config = dict(
    win_length=400,
    vocab_size=5132,
    encoder_inner_norm=False,
    text_encoder_width=192,
    text_encoder_qk_norm=False,
    text_encoder_inner_norm=False,
    muon_scale='match_rms_adamw',
)
Rows from block 7 of the audio encoder of a small contrastive audio-text model, named by matrix and row number. Rows with one number belong to one neuron. Each number is 128 + 32 x the weight over its row's rms, rounded and kept within 0 to 255. All counts start at 0. Numbers have three digits each.
After each neuron's rows are labels from the 100 clips, of 14976, where the neuron reaches its highest value: "strongest on" is what is common among them; "loudest band" is the band of the loudest frequency at the time of the peak. Only what is clearly more common there than usual is listed. The data: short read English sentences (LibriTTS-R). In brackets: how many of the 100, against the usual share in percent.
# fc1: MLP up (encoder.blocks.7.mlp.fc1.weight, 768x192), inputs 144-191
# fc2: MLP down (encoder.blocks.7.mlp.fc2.weight, 192x768, transposed), outputs 144-191

fc1.608:179121196164097169075090120092157113139162092142097160153092125130172115146093057143114112124138129090138093161165117149141075100092074109138157
fc2.608:186121059139102095154167110093086075128138136093155116125123145135104149068140151144132149146071123112182137158164078125143143145119125153127156
strongest on: the word "not" (79 vs 6.2)
loudest band: 250 to 500 Hz (30 vs 12.2)

fc1.408:096183086083117086140133150109123105135136172155103116129145183155104167229061141100084120146131157165088165149104169132132133164118085124071107
fc2.408:127140125122174139156174131122128117190102168130137171165109126121103128092029107123126131101109178130088129141114209106077103084105143106109099
strongest on: the word "yes" (34 vs 1.4); text has "you" (33 vs 14.6)
loudest band: 250 to 500 Hz (37 vs 12.2)

fc1.342:108101105181079151138121127049143141064082193155107159097162128087138162104103065090072133096116158066136145099106096156214150133160225148086083
fc2.342:141114149102149124141146147174142125123136115131164155155121127157150133178063116124133131134140118110124122135187168156102064105102085104140141
strongest on: the word "nothing" (32 vs 1)
loudest band: 250 to 500 Hz (29 vs 12.2)

fc1.59:117135116117084097166136139104128119107144121097137107106135112120116144125165140109113152082075148110122127179155076159176213190143142133147168
fc2.59:119132169123140098103146062099089088152143109168157085088096149146163101141188134117176139123080118130089124073124105153142144100131120068182144
strongest on: the word "it" (44 vs 12.6)
loudest band: 250 to 500 Hz (30 vs 12.2)

fc1.129:090084175161057099095176053103110134111125107158100131132127133084087140100099100110164125123153170180081138172180097132167212174161170133148134
fc2.129:161149168120114142201141159179135143103102086124127131106119122086077106105143171154131128136082133093134096138123097084196178155126081144125136
strongest on: the word "was" (36 vs 9.8); the word "we" (25 vs 3)
loudest band: 250 to 500 Hz (60 vs 12.2)

fc1.727:107187126139122089139136137089137097130092119121140124090093181119118081119187112164191163122059135094155141141130097090112131112081151080142155
fc2.727:129101116144099049091131107143114163157095151124122131155127106077126088161183112239111103092126164084127176103178139090169119110106096129106116
strongest on: the word "that" (49 vs 6.9)
loudest band: 500 to 1000 Hz (60 vs 5.8)

fc1.188:111143068207141140127097151115127131183191135131130126138117103122167109173129159127041146111079080124114147170135117139144090175195081198109138
fc2.188:151097083110120118108129117138125138090184180116147169111036101101147151133178111092188135143173098098147115095135167114130103136147115149089143
strongest on: the word "see" (32 vs 1.8)
loudest band: 4000 to 8000 Hz (97 vs 4.3)

fc1.185:105182112070096139131203147188122085089162148219174119198166170160087116090143156143099136153082112134162122151120060062148132133131121094126101
fc2.185:162120152115116087172103149111102185080144120114075098088210155131121069072208089093127082095146199131158165199138157112083110129125188104156112
strongest on: the word "the" (75 vs 24.8)
loudest band: 250 to 500 Hz (35 vs 12.2)

fc1.332:142139192120121133149141125153205111073152103088110108081141083147168115116144081052135119155120232156118096204137150146095102201098144164124143
fc2.332:101117116125119115119148155135161132071103159222135197158101189116058153111120159092094168128084091115167148117121154149128097139116133126088141
strongest on: voice: female (82 vs 53.8)
loudest band: 250 to 500 Hz (47 vs 12.2)

fc1.105:129162076145129126104116118185103105141096114118148103105111132133053161160126154144142105159125128101104131173113145135076140163131160168137174
fc2.105:160124148122170082138117096148178114061126117111095091126099157115122152073153113135152155179078147094189137097104132119101091098116120131152132
strongest on: the word "to" (36 vs 14.5)
loudest band: 250 to 500 Hz (36 vs 12.2)

fc1.318:102176118153124049171155098127172136134112159150148103173169160121112110140134115136084120169117126139087100136146201124065104148100159092108190
fc2.318:047167184121145137166122114159187132106095158103130095114147108110183108135181136137125189120131108176153089148120114150100122154129124067184089
strongest on: the word "you" (76 vs 14.5)
loudest band: 250 to 500 Hz (53 vs 12.2)

fc1.131:111128116061133182089168164130118076172037082137224111154129174138143166146101154164159063163163164156127131163108154147096160142066141099154172
fc2.131:141119109097146092100110178171150096106115137212147185105170153174136136049114125206073123148123214149109099165120134142145197117067168145127154
strongest on: the word "said" (83 vs 6.3)
loudest band: 500 to 1000 Hz (40 vs 5.8); 250 to 500 Hz (35 vs 12.2)

fc1.122:147070162133128201142159142125076129070058105112122168152139183134148153107066156161070137143066114149209137199109114103167105127168118084079166
fc2.122:123117112130116116139115134127204035110116168097096106129122159152117173131100083134157164105124147085115173143131130165131146110091166180109122
strongest on: the word "with" (28 vs 3.3)
loudest band: 250 to 500 Hz (39 vs 12.2)

fc1.517:107175127139152134140135128141133071126135104092141161071136118145152133135137067160082141070081084080133049177105088140141142133070115135102138
fc2.517:086130147171117147120123122114172106117152117081143066081114091119156101126082138118090093119129116106118106139158130144123099140114100049099181
strongest on: the word "she" (64 vs 5.5)
loudest band: 250 to 500 Hz (38 vs 12.2)

fc1.4:116104136114109168098111154144062083200107132126096124171095121178098154127154098150106150135099170155139091082049124176126121169085106129118105
fc2.4:078070110124129123092133110163113153152157123090092203188110085171140153150184121070111149106147140083077082143088134042107122141112180092103093
strongest on: the word "the" (52 vs 24.8)
loudest band: 4000 to 8000 Hz (80 vs 4.3)

fc1.141:117115213167145108189131069122079160147119105118069079125184098187109151165107118106074059122142139105097135102137134155178173119137171109126177
fc2.141:178085125103124194128137132144177125159109125110128113103148168175075157158135118225126115218113134106212120093081141146109128123043108141107103
strongest on: the word "is" (46 vs 8.3); the word "was" (27 vs 9.8)
loudest band: 250 to 500 Hz (34 vs 12.2)

fc1.249:125120141142131110147129151087052146153161126189178120087111143096100149176115120249076089100168096136133106076159148208125125112171097155115100
fc2.249:131112098092163195115135059144129086144141157148120139117150162067124085134117088115160096086165064153097114132119087098165137079100133133128121
strongest on: the word "he" (81 vs 10.9)
loudest band: 250 to 500 Hz (31 vs 12.2)

fc1.137:144166131175125173145105104148122135139129104135177151166097134122055105100136178124087153083097160155142172110132172076144123114126137121116155
fc2.137:122173108128110120067159114194059123127111173155109065092143148106112123140095129145170154123106055143108144123100116132156148084157155135146125
strongest on: the word "what" (28 vs 4.9)
loudest band: 500 to 1000 Hz (39 vs 5.8)

fc1.505:130175145077119106168082133113071100166147145107101149152107120122178166132098090104142129140154089172132176085193179142097097098142134121152126
fc2.505:121149102151155149151128186140065173127142088175143160158119112109105158131076103085117104079089122071157130096122106124126165095133124164134138
strongest on: the word "be" (48 vs 4.6)
loudest band: 250 to 500 Hz (52 vs 12.2)

fc1.657:139141084146132162155065122171108166118143158163135147112045127105143139103150084081145150188205146086147156136106184129073132134101131163094130
fc2.657:100097145169163103118128196124080172118175158097126136129077085140106124139133126160145140130101155133121117127102186106205133105118116175149167
strongest on: the word "she" (33 vs 5.5); the word "see" (31 vs 1.8)
loudest band: 250 to 500 Hz (35 vs 12.2)

fc1.251:044110127105140106141131137186068116150139111090132138183150129153093173141159063110121125133071103116178089096061070039152158136167110113051122
fc2.251:105117129167124137072145098114117095111147126146053166166145067086120112072160100121147167080142115133079094114104145120113128119140102182097096
strongest on: voice: male (80 vs 46.2)
loudest band: 4000 to 8000 Hz (71 vs 4.3); 2000 to 4000 Hz (29 vs 1.9)

fc1.441:105075106143150124164097107154134144192048131093146114116145089132159148109132141186141101155117143123173155114156097132159163158117151176115122
fc2.441:073151142172075105098161136128119113047138186110148119095147111046132109149176133160165142094101129132187220117101129085142112134122112132085155
strongest on: the word "by" (28 vs 1.4)
loudest band: 500 to 1000 Hz (68 vs 5.8)

fc1.300:209192052184143157112135097122138140162130141147146153147136073159219142156149126141114090094110113172111142144133159168151145138090091093080137
fc2.300:161168117114107117114104109121113124164141145130097128185132109157164108141129178190175143199167106142126138151162176087137173151163100107150129
strongest on: voice: female (81 vs 53.8)
loudest band: 250 to 500 Hz (47 vs 12.2)

fc1.231:141123138144136148098005062078117149179133142089100121147072114130114115104177088132097114130131131164148175123140137105131163133149113139109115
fc2.231:204135069141123108115163116165118159076148153144074120184105176149103131097090112133111142065107147097125131169110112151196109115134090083126139
strongest on: voice: male (80 vs 46.2)
loudest band: 250 to 500 Hz (54 vs 12.2)

fc1.255:156175137157113204142158125119133152164107122122109073140119141114120144160129132136106119103127113092118168118130104079139156107188117126084134
fc2.255:145101129133133118124125112091144186100111083111120179117108160161181129103112122114073125119151174162137138119129158178131112214080149160185173
strongest on: the word "i" (40 vs 18.3)
loudest band: 500 to 1000 Hz (25 vs 5.8)

fc1.0:098132146066170140127139109104160115136227195147090112167148131128123134136138116163098174117146065132102142156109112120113154138177095179158138
fc2.0:165163107143118177109144131119141144145120128082147208130125171119073149131119199102100106141134163154140145113127122170143064158071149136134159
strongest on: the word "i" (75 vs 18.3)
loudest band: 1000 to 2000 Hz (25 vs 1.5)

fc1.268:161107173123184056114161096106115150125120116130116125105127151124158198110107110084085132117113067126143090159109085108094106102105118152134179
fc2.268:139123158090137113103134134123096103087131117170093139108169160109145130152056087118145127107143083157102155146101128123145096120131134152147137
strongest on: the word "so" (25 vs 2.6)
loudest band: 4000 to 8000 Hz (51 vs 4.3)

fc1.83:094134129113084121173106116169175060091096121140129188087141136093144085123127068132152081123131084157194152137119135103154044118129127178126161
fc2.83:141105135057121129076077149146161106074124119177066114092110140080141107143160077124085119125137123067163097124098183134090124144167104148129133
strongest on: the word "then" (33 vs 2.3)
loudest band: 250 to 500 Hz (38 vs 12.2); 500 to 1000 Hz (36 vs 5.8)

fc1.28:152137114150064137092095133172098105147118173037128164171070109141105162114136197107105086165118132109099129117142125138128100149120067091159120
fc2.28:120082148178092137075179160122112131118107153105127120149154129136120123068150128091126127066106087115143120103154129095157089150139111144132136
strongest on: the word "so" (46 vs 2.6)
loudest band: 250 to 500 Hz (49 vs 12.2)

fc1.518:116160151091088068112117065142156154093159137111094183110129131135119181183112111092135115168093166098132088170135171161053126149136085108105125
fc2.518:130105178132160154129177180165118132165073164154150181170091123095169130134102120092097141065093104185113153134154172151069103141109178155151123
strongest on: the word "you" (77 vs 14.5); the word "know" (27 vs 2.4)
loudest band: 250 to 500 Hz (31 vs 12.2)

fc1.90:174112128095110076119107183169130113156106107131155083206101129065112164176113116176092114145174128136152131160135157158125140136055165123098181
fc2.90:100161092107147140076208124125108146083115129142116138080141166112108147167084149123127127114126160169108078158147135130129102099122137192183158
strongest on: the word "said" (51 vs 6.3); the word "he" (43 vs 10.9)
loudest band: 250 to 500 Hz (46 vs 12.2); 500 to 1000 Hz (37 vs 5.8)

fc1.680:130152120132158138155088096142062113177174142115134177119084124130098156127074157157143136197106133122123099114126175136112069141123108229124170
fc2.680:117103126134161103096078183186069129140185118128099203160067142135121193114137155116144131134164143061162082144137169147127070134097117185114160
strongest on: the word "see" (28 vs 1.8)
loudest band: 4000 to 8000 Hz (79 vs 4.3)

fc1.379:129171159091122120129113152113160065105138071148106087100128086175126099120154079110113108169120206172131098108149116129111108137121202131159122
fc2.379:169092073147080104074113124111181141113144093127119207078104083154109165170122108073132128179134108171117095135124180169119115150122153141120114
strongest on: the word "is" (32 vs 8.3)
loudest band: 250 to 500 Hz (74 vs 12.2)

fc1.598:083104115116046122166131162071176191117163131170098115082063121108063093108119103077115113116123149157100185099142206114167097185122104125132119
fc2.598:147102081111090099123130105155131073147133135135104136172086117117142111134160069121162144142143166172095056169090159112180126089102190117097115
strongest on: the word "but" (55 vs 4.8)
loudest band: 500 to 1000 Hz (29 vs 5.8)

fc1.543:129167192095192106140077079088111142137157118171121164114158166104108143107134100125116142135144062123126107133068082134098182152146146168135136
fc2.543:108108174141115105146174108114093171132150086123080153133153133170084150126147096148110078160077129122122156113105104158150170175155128112202159
strongest on: the word "was" (30 vs 9.8)
loudest band: 250 to 500 Hz (42 vs 12.2)

fc1.400:120126202079095103102165113115128159137137142131143136105153171161106141086121098166092147171111127142137155125168123150162117155146176116120144
fc2.400:139110192116187171112146153107141135127114043134089140073069203139134109159093115090127100154148155168106092076143100174068208119083156153086150
strongest on: the word "no" (30 vs 3.2)
loudest band: 500 to 1000 Hz (34 vs 5.8)

fc1.114:110167054164079045069071159070111167164187090129120154058142139095131095119091170084130127144091125096048130138102116175147148169062152129151147
fc2.114:213104107136132143167110111045100160155132074137122107122153103093102171141197108116197121104127140140124118097148102146123087123156104122070136
strongest on: the word "i" (38 vs 18.3); the word "think" (30 vs 1.6)
loudest band: 250 to 500 Hz (30 vs 12.2)

fc1.189:122132177109182088066134108154090129146163123130096091088153146161159055075120121136112075133127120131118115070077037146131146155162147165060145
fc2.189:144105096087192149062107146118120099107126129103128094159103057163167137158131084126135046112134105179136081093063135094149113123203082140084116
strongest on: the word "of" (27 vs 9.7)
loudest band: 2000 to 4000 Hz (79 vs 1.9)

fc1.685:083109220142132115106122143140130096152123140151088122120137146103098163100121173112100155080108127090170105158140180046165179142171102073142134
fc2.685:144163175153120152114131202123123098134124081104171163105094141147148146178104129085130133179152111139090085121175137153134115130171144162094096
strongest on: the word "we" (76 vs 3)
loudest band: 250 to 500 Hz (52 vs 12.2)

fc1.158:180130105112091163128095096140094116072151180111153094092064095172153155077130173115083160182158133114151166142202086136138150124151116113131133
fc2.158:084113096127132146170104127146000076161158085109094118066131094133090110147151167100109175156143133182128181144193132105150184148131154138131120
strongest on: the word "me" (29 vs 4.7)
loudest band: 250 to 500 Hz (41 vs 12.2)

fc1.307:135088116184129154098145092156152105130138136159094136114178109150071088139199117165103100140191141146106079142076131105107029110132147106129126
fc2.307:188136077137078119142133060137126065101126115083096125170076046136168147116165190096089074143118099171130105109145121113173122169136154163133120
strongest on: the word "is" (40 vs 8.3); the word "his" (35 vs 4)
loudest band: 250 to 500 Hz (36 vs 12.2)

fc1.378:092148151169172027121142109120121093145162123078195087119131130157111121170153184090133102126076098135138150098147148102117140098101129098119109
fc2.378:128103083124109116092183096117104170126171106125037093110091168126184118130167119131129092144086157104116105155149170121183080122142080124080154
strongest on: the word "for" (34 vs 4.4)
loudest band: 250 to 500 Hz (56 vs 12.2)

fc1.558:085141149116096175096161109140111100115134136033099129167125146149138138162131099074147116178142105169111171132160082168117123109167084113125142
fc2.558:102154111156151148122084111163100051174118225127175118165095115102067171098118141089171136138133106129132121121057147114055178125129150153081142
strongest on: the word "not" (28 vs 6.2); the word "now" (27 vs 2.3)
loudest band: 4000 to 8000 Hz (45 vs 4.3)

fc1.102:133108151092165118098117108120191107108152126134129127157115128130110097135071120123087114087101107130165095190128000061158109179125183133184094
fc2.102:137130183112138134139080137107150122132121117156063063075129112120082159154132093111144099122178098160145158128124098113157154130105158145109095
strongest on: the word "with" (54 vs 3.3)
loudest band: 250 to 500 Hz (39 vs 12.2)

fc1.596:152145178138131094120147145147116157107101135151160125114120157134120112119154133142125111102155145101077150145175154062142118125132147102123158
fc2.596:097162144148142097143096137153129164197062096116119121116095160122112091150158112119126093108127169079094126119091126134121164065141130133094151
strongest on: the word "we" (39 vs 3)
loudest band: 250 to 500 Hz (29 vs 12.2)

fc1.531:090107119175112132222123140077112143169124138118109165127087130105130079110072110134077088104064152192110089127116099142083106104160130167114091
fc2.531:139104076090093133065143119134151142094143118115108111148129182119142117155178107139100176134194106097102138186140148093127167163102153092098151
strongest on: the word "that" (34 vs 6.9); the word "there" (27 vs 2.8)
loudest band: 500 to 1000 Hz (41 vs 5.8)

fc1.649:122181145178114085153120092141115116071092141147049153134166124149127106102122074134165185113107069110167095122073137113149099148181130048093089
fc2.649:165109162173152107095110183167101101063121145163074148132139110084113082099135086117147188106136177089131115162098121194128175147083062167103093
strongest on: the word "of" (29 vs 9.7)
loudest band: 250 to 500 Hz (33 vs 12.2)

fc1.36:041160123159217161121096105096125141110109130144139126140103100102117086123079124164156089128113118072156182112133171135103145150143127150138067
fc2.36:170151145178186135111133109131119065175122137063183118155070099142137071146127132229114096141132059186088094113158131102194134141157168123146110
strongest on: voice: female (89 vs 53.8); the word "you" (44 vs 14.5); the word "how" (28 vs 2); the word "have" (26 vs 4.1)
loudest band: 250 to 500 Hz (30 vs 12.2)

fc1.299:167180103103113062178107094122115073097086165132132128162153134155141161128109166153126150121075126078140099121110147115145150114155112100117145
fc2.299:115180090100085152121157154151182131132123100173121108177166149141123119113118078105203181131083086145126175099128162131158131094105128092151102
strongest on: voice: male (84 vs 46.2)
loudest band: 250 to 500 Hz (54 vs 12.2)

fc1.293:135155116145122135144150139140176146151159125143144094142089126079141113165139158118116127152185091106109123119153181116128092140171107132149159
fc2.293:144068172079132091108068150131097082118193138195141202092076183109137126071159139117166106166120108104089125143085212119146130139161144152100126
strongest on: the word "so" (27 vs 2.6)
loudest band: 4000 to 8000 Hz (95 vs 4.3)

fc1.451:130133103123109067125176118170129128108072103081126105158122139087091176125090117136154107132108051144147127116127101114120133076145104142144127
fc2.451:205114157120124111070076221127147102134147116128111083084230137113130150105094122128101074171148137162154164129114146080119156142119164131172141
strongest on: the word "the" (85 vs 24.8)
loudest band: 250 to 500 Hz (51 vs 12.2)

fc1.658:092167124144163108065144110109132125181129063138110116147168137201133134132116098123201148167203093158135133087114174147126159153114123069142162
fc2.658:163144111140107122172120153085130148137071120094151144144125164192086073163087142201096078124117098157161088181124125141115151099100060143156112
strongest on: the word "is" (37 vs 8.3); the word "it" (34 vs 12.6)
loudest band: 250 to 500 Hz (34 vs 12.2)

fc1.593:187082074119144150112105205088130155135125109167110097161079157163109157137146167070147190124159122101111172102181159159138079134131128161045181
fc2.593:122091111118169095114117132128114113082147127106160150169094093109086120143125139214176148136137124113191098128096152082116118126142098130093056
strongest on: the word "see" (29 vs 1.8)
loudest band: 4000 to 8000 Hz (51 vs 4.3)

fc1.597:095139085146121215138150127164156111107136094135083173115142152132120109085152153139083103091140023117087136075113125124168121122107210127143155
fc2.597:109128085116184118162137174154143115153134117086137153063152128112074117161140089125119144082158117082124198127173134153115139116103149067106061
strongest on: the word "what" (36 vs 4.9); the word "you" (34 vs 14.5); the word "why" (27 vs 1.2)
loudest band: 250 to 500 Hz (42 vs 12.2)

fc1.594:065115120165148086134150152146122108141124098079132143099144119160115107136116241118116109145163164111123165148127171158124189166111095124149182
fc2.594:129123131086162149134080151158133180116141109150133116118156140127149149100097136161153117123065085205098101144161108149093136136127126117113132
strongest on: the word "be" (60 vs 4.6); the word "to" (49 vs 14.5)
loudest band: 250 to 500 Hz (36 vs 12.2)

fc1.149:145127113160168142111117163157153124098164140136128152144054145125160117121110089192114163129163112175140135160147109140049139145112118129138116
fc2.149:114133128094100119160116101088107114109131126124135078079112057156110191103137128138154090148126151124120130111073151144143124140147116135152163
strongest on: the word "see" (39 vs 1.8)
loudest band: 4000 to 8000 Hz (98 vs 4.3)

fc1.279:086123146097153206073103084061044181185135068126082157072060150115141105154133107127178184148143060101107129159152155137133110127077120099142131
fc2.279:148111163193136094155131078080185155128111192128150140167154131213163070113096137149127079119141148147110143144209105118174173151104144165130125
strongest on: the word "to" (39 vs 14.5)
loudest band: 250 to 500 Hz (38 vs 12.2)

fc1.411:127127092159110161163104148129079144217129085143105143110106137115179131169111177118080101172160167175183163111093110136120056156056113149089131
fc2.411:144146138100143095071125127158137145054105122085154143175187144150128153102133127137153119087061151087111168148070175141150145135157180127156109
strongest on: the word "replied" (38 vs 0.8)
loudest band: 500 to 1000 Hz (45 vs 5.8)

fc1.349:197116128131116123140144135110129084138155144128162091194135090119140140061204163144170112110158164195120127121103076130132078100201092058142186
fc2.349:212100122141182141133129095085101119117159187115099098203043141107163146166113080099113140142132076117118095130121140133126143126105184118157109
strongest on: voice: female (82 vs 53.8)
loudest band: 250 to 500 Hz (46 vs 12.2)

fc1.246:133126160107093110116112145154098121189146111090140177174055186154146161065135175120051102161155133128150134141101156149109086161112160120164105
fc2.246:151116175070143094123148146157111171165204142141122126122097213132146126132166171093136103121202133141107055105134128059117080157165117152172129
strongest on: the word "said" (27 vs 6.3)
loudest band: 500 to 1000 Hz (42 vs 5.8)

fc1.623:120076130036143173159114141125134108067134135115164123118068108135179135110194176106166170143094147158126158127128189171111135078158159093040102
fc2.623:055103110122114114092153077082125143128176094142160090119159157095175186143196189169093117072120156109093124134175053164153194116141157133136147
strongest on: the word "is" (26 vs 8.3); the word "for" (25 vs 4.4)
loudest band: 250 to 500 Hz (37 vs 12.2)

fc1.308:156127184111137051114121177077078090139164088177153094191167123133078053148123142167167199094146119145145132136117131143105108151153092141093187
fc2.308:140149072130108176093136107146096194144152111142125122102135125119148176129137216147160111161090148176172114135084161167169096131126067179145059
strongest on: the word "i" (83 vs 18.3)
loudest band: 500 to 1000 Hz (33 vs 5.8)

fc1.575:168106180137143118097134126131104186172104174153135119173108141138100051138072118082095125096067109148110170109090119138117140167174155120059120
fc2.575:123157098104114141115079084178088116136131086164125162147149105143122143140111091136121142128186129159169128132097165181156133089118068177131192
strongest on: the word "of" (27 vs 9.7)
loudest band: 500 to 1000 Hz (26 vs 5.8)

fc1.229:076142138107075095163163122112150117115085180146101124077159088138118142122116126091109131173155108172127147170067168120095126142070103120147110
fc2.229:157117151077153120147091101170099162175189200104158137110184141102103127115118142051146155120191155157099072148159098134101129126138127113156071
strongest on: the word "yes" (44 vs 1.4)
loudest band: 250 to 500 Hz (38 vs 12.2)

fc1.486:105144105173166150131128095144180118069121089112165156136074219157082092201160110128139116150114110124124154195131110124153078119189116116156123
fc2.486:082176121189150116202169158168199067157157103109123148130105138177087099089134117098083092077090168091119117086154103092149140140145141123126179
strongest on: the word "what" (45 vs 4.9); the word "it" (38 vs 12.6); the word "was" (27 vs 9.8)
loudest band: 250 to 500 Hz (31 vs 12.2)

fc1.614:111130142118118158088112194086166095164159083141129119084174097135121159144162157152140105168065122144157062128117123143118164098122102150078136
fc2.614:071111068186084128083095105117111153154061123098134148141148142130152095152104125068121181115182092156090195123147146154225115165107164041158124
strongest on: the word "she" (45 vs 5.5)
loudest band: 250 to 500 Hz (55 vs 12.2)

fc1.16:122127141149146146166153156139134089110156163151090075104105131220066082107115185115053110116140160134072141110147106144134128111117118102128116
fc2.16:169118091090105151140141077127081102147133108103123104093140125089087134130152119118137110096137129173150138167131166149103146062136157110093166
strongest on: the word "to" (34 vs 14.5)
loudest band: 4000 to 8000 Hz (50 vs 4.3)

fc1.634:147159104118130122132093144151159170155099075143165139177146145091097147142107181127132143123101146119071136166061101107072145119092175165138128
fc2.634:085140185091111109095069135120142171111106147201075112130170105186092090114117178126186138147142145123162095125095110086102115157148128128168124
strongest on: voice: male (75 vs 46.2)
loudest band: 500 to 1000 Hz (49 vs 5.8)

fc1.92:157157142158173133123174130106159087177089176112096186157081166131145194146111115148092168150118160145169093143173143158159113112128108114118098
fc2.92:116126106094086123061157086165095181059197159113152138098135173111089157141132086120118073118195090125164132168101099216152154103142116185073115
strongest on: the word "she" (84 vs 5.5); the word "was" (29 vs 9.8)
loudest band: 2000 to 4000 Hz (43 vs 1.9)

fc1.401:163149112121136138108148128100061154098116066192172113190132144132147040128113110124134148135118144140118124124129115169138114145117135118189143
fc2.401:121078123180119147080160124130184116123125182082131108141070117121107150120110157157146134128166102072054092150131164088136112130114131141119145
strongest on: the word "it" (35 vs 12.6); the word "was" (29 vs 9.8)
loudest band: 250 to 500 Hz (47 vs 12.2)

fc1.314:216158182113145131066078129124201125146146129151130179139093148154157116175126141117155120106137128111091113147161088137079140178084132163136171
fc2.314:107150113150134084115079111135187135105163161181117126142165162131178109101078053135164137157098150135090135147100071080105179151137121172150097
strongest on: voice: female (88 vs 53.8)
loudest band: 500 to 1000 Hz (48 vs 5.8)

fc1.675:144156157125163134117179155129091113123097139114114132120092191093100134161097121108156125187153077117106161100135149071157092103139075072139134
fc2.675:112116170070132152114107182171188128162137129138132082100139175126093131170098101104121142181147097145090148067107140131138182088095104090119122
strongest on: voice: male (77 vs 46.2)
loudest band: 500 to 1000 Hz (40 vs 5.8)

fc1.377:119186155118108088091136152105139077137136117154111101123141149141116119098181120125137148034135130108075143159144092214153161147081136118070143
fc2.377:138099142123134157094097168122204136146110113101146141111125198165145112148060121151115120169085091152108100108126123076155134112104148087132108
strongest on: the word "she" (65 vs 5.5)
loudest band: 2000 to 4000 Hz (74 vs 1.9)

fc1.125:078175152083105129153129051182150118186117121105176178157127087105058125122104167122105137183133158163115136070108107129083138141090146129116138
fc2.125:105135126164131133113089104112128134149121213091104088146170120110184115125145098139111157100141133133096156092105102145155174122213120116113100
strongest on: voice: male (73 vs 46.2)
loudest band: 500 to 1000 Hz (44 vs 5.8)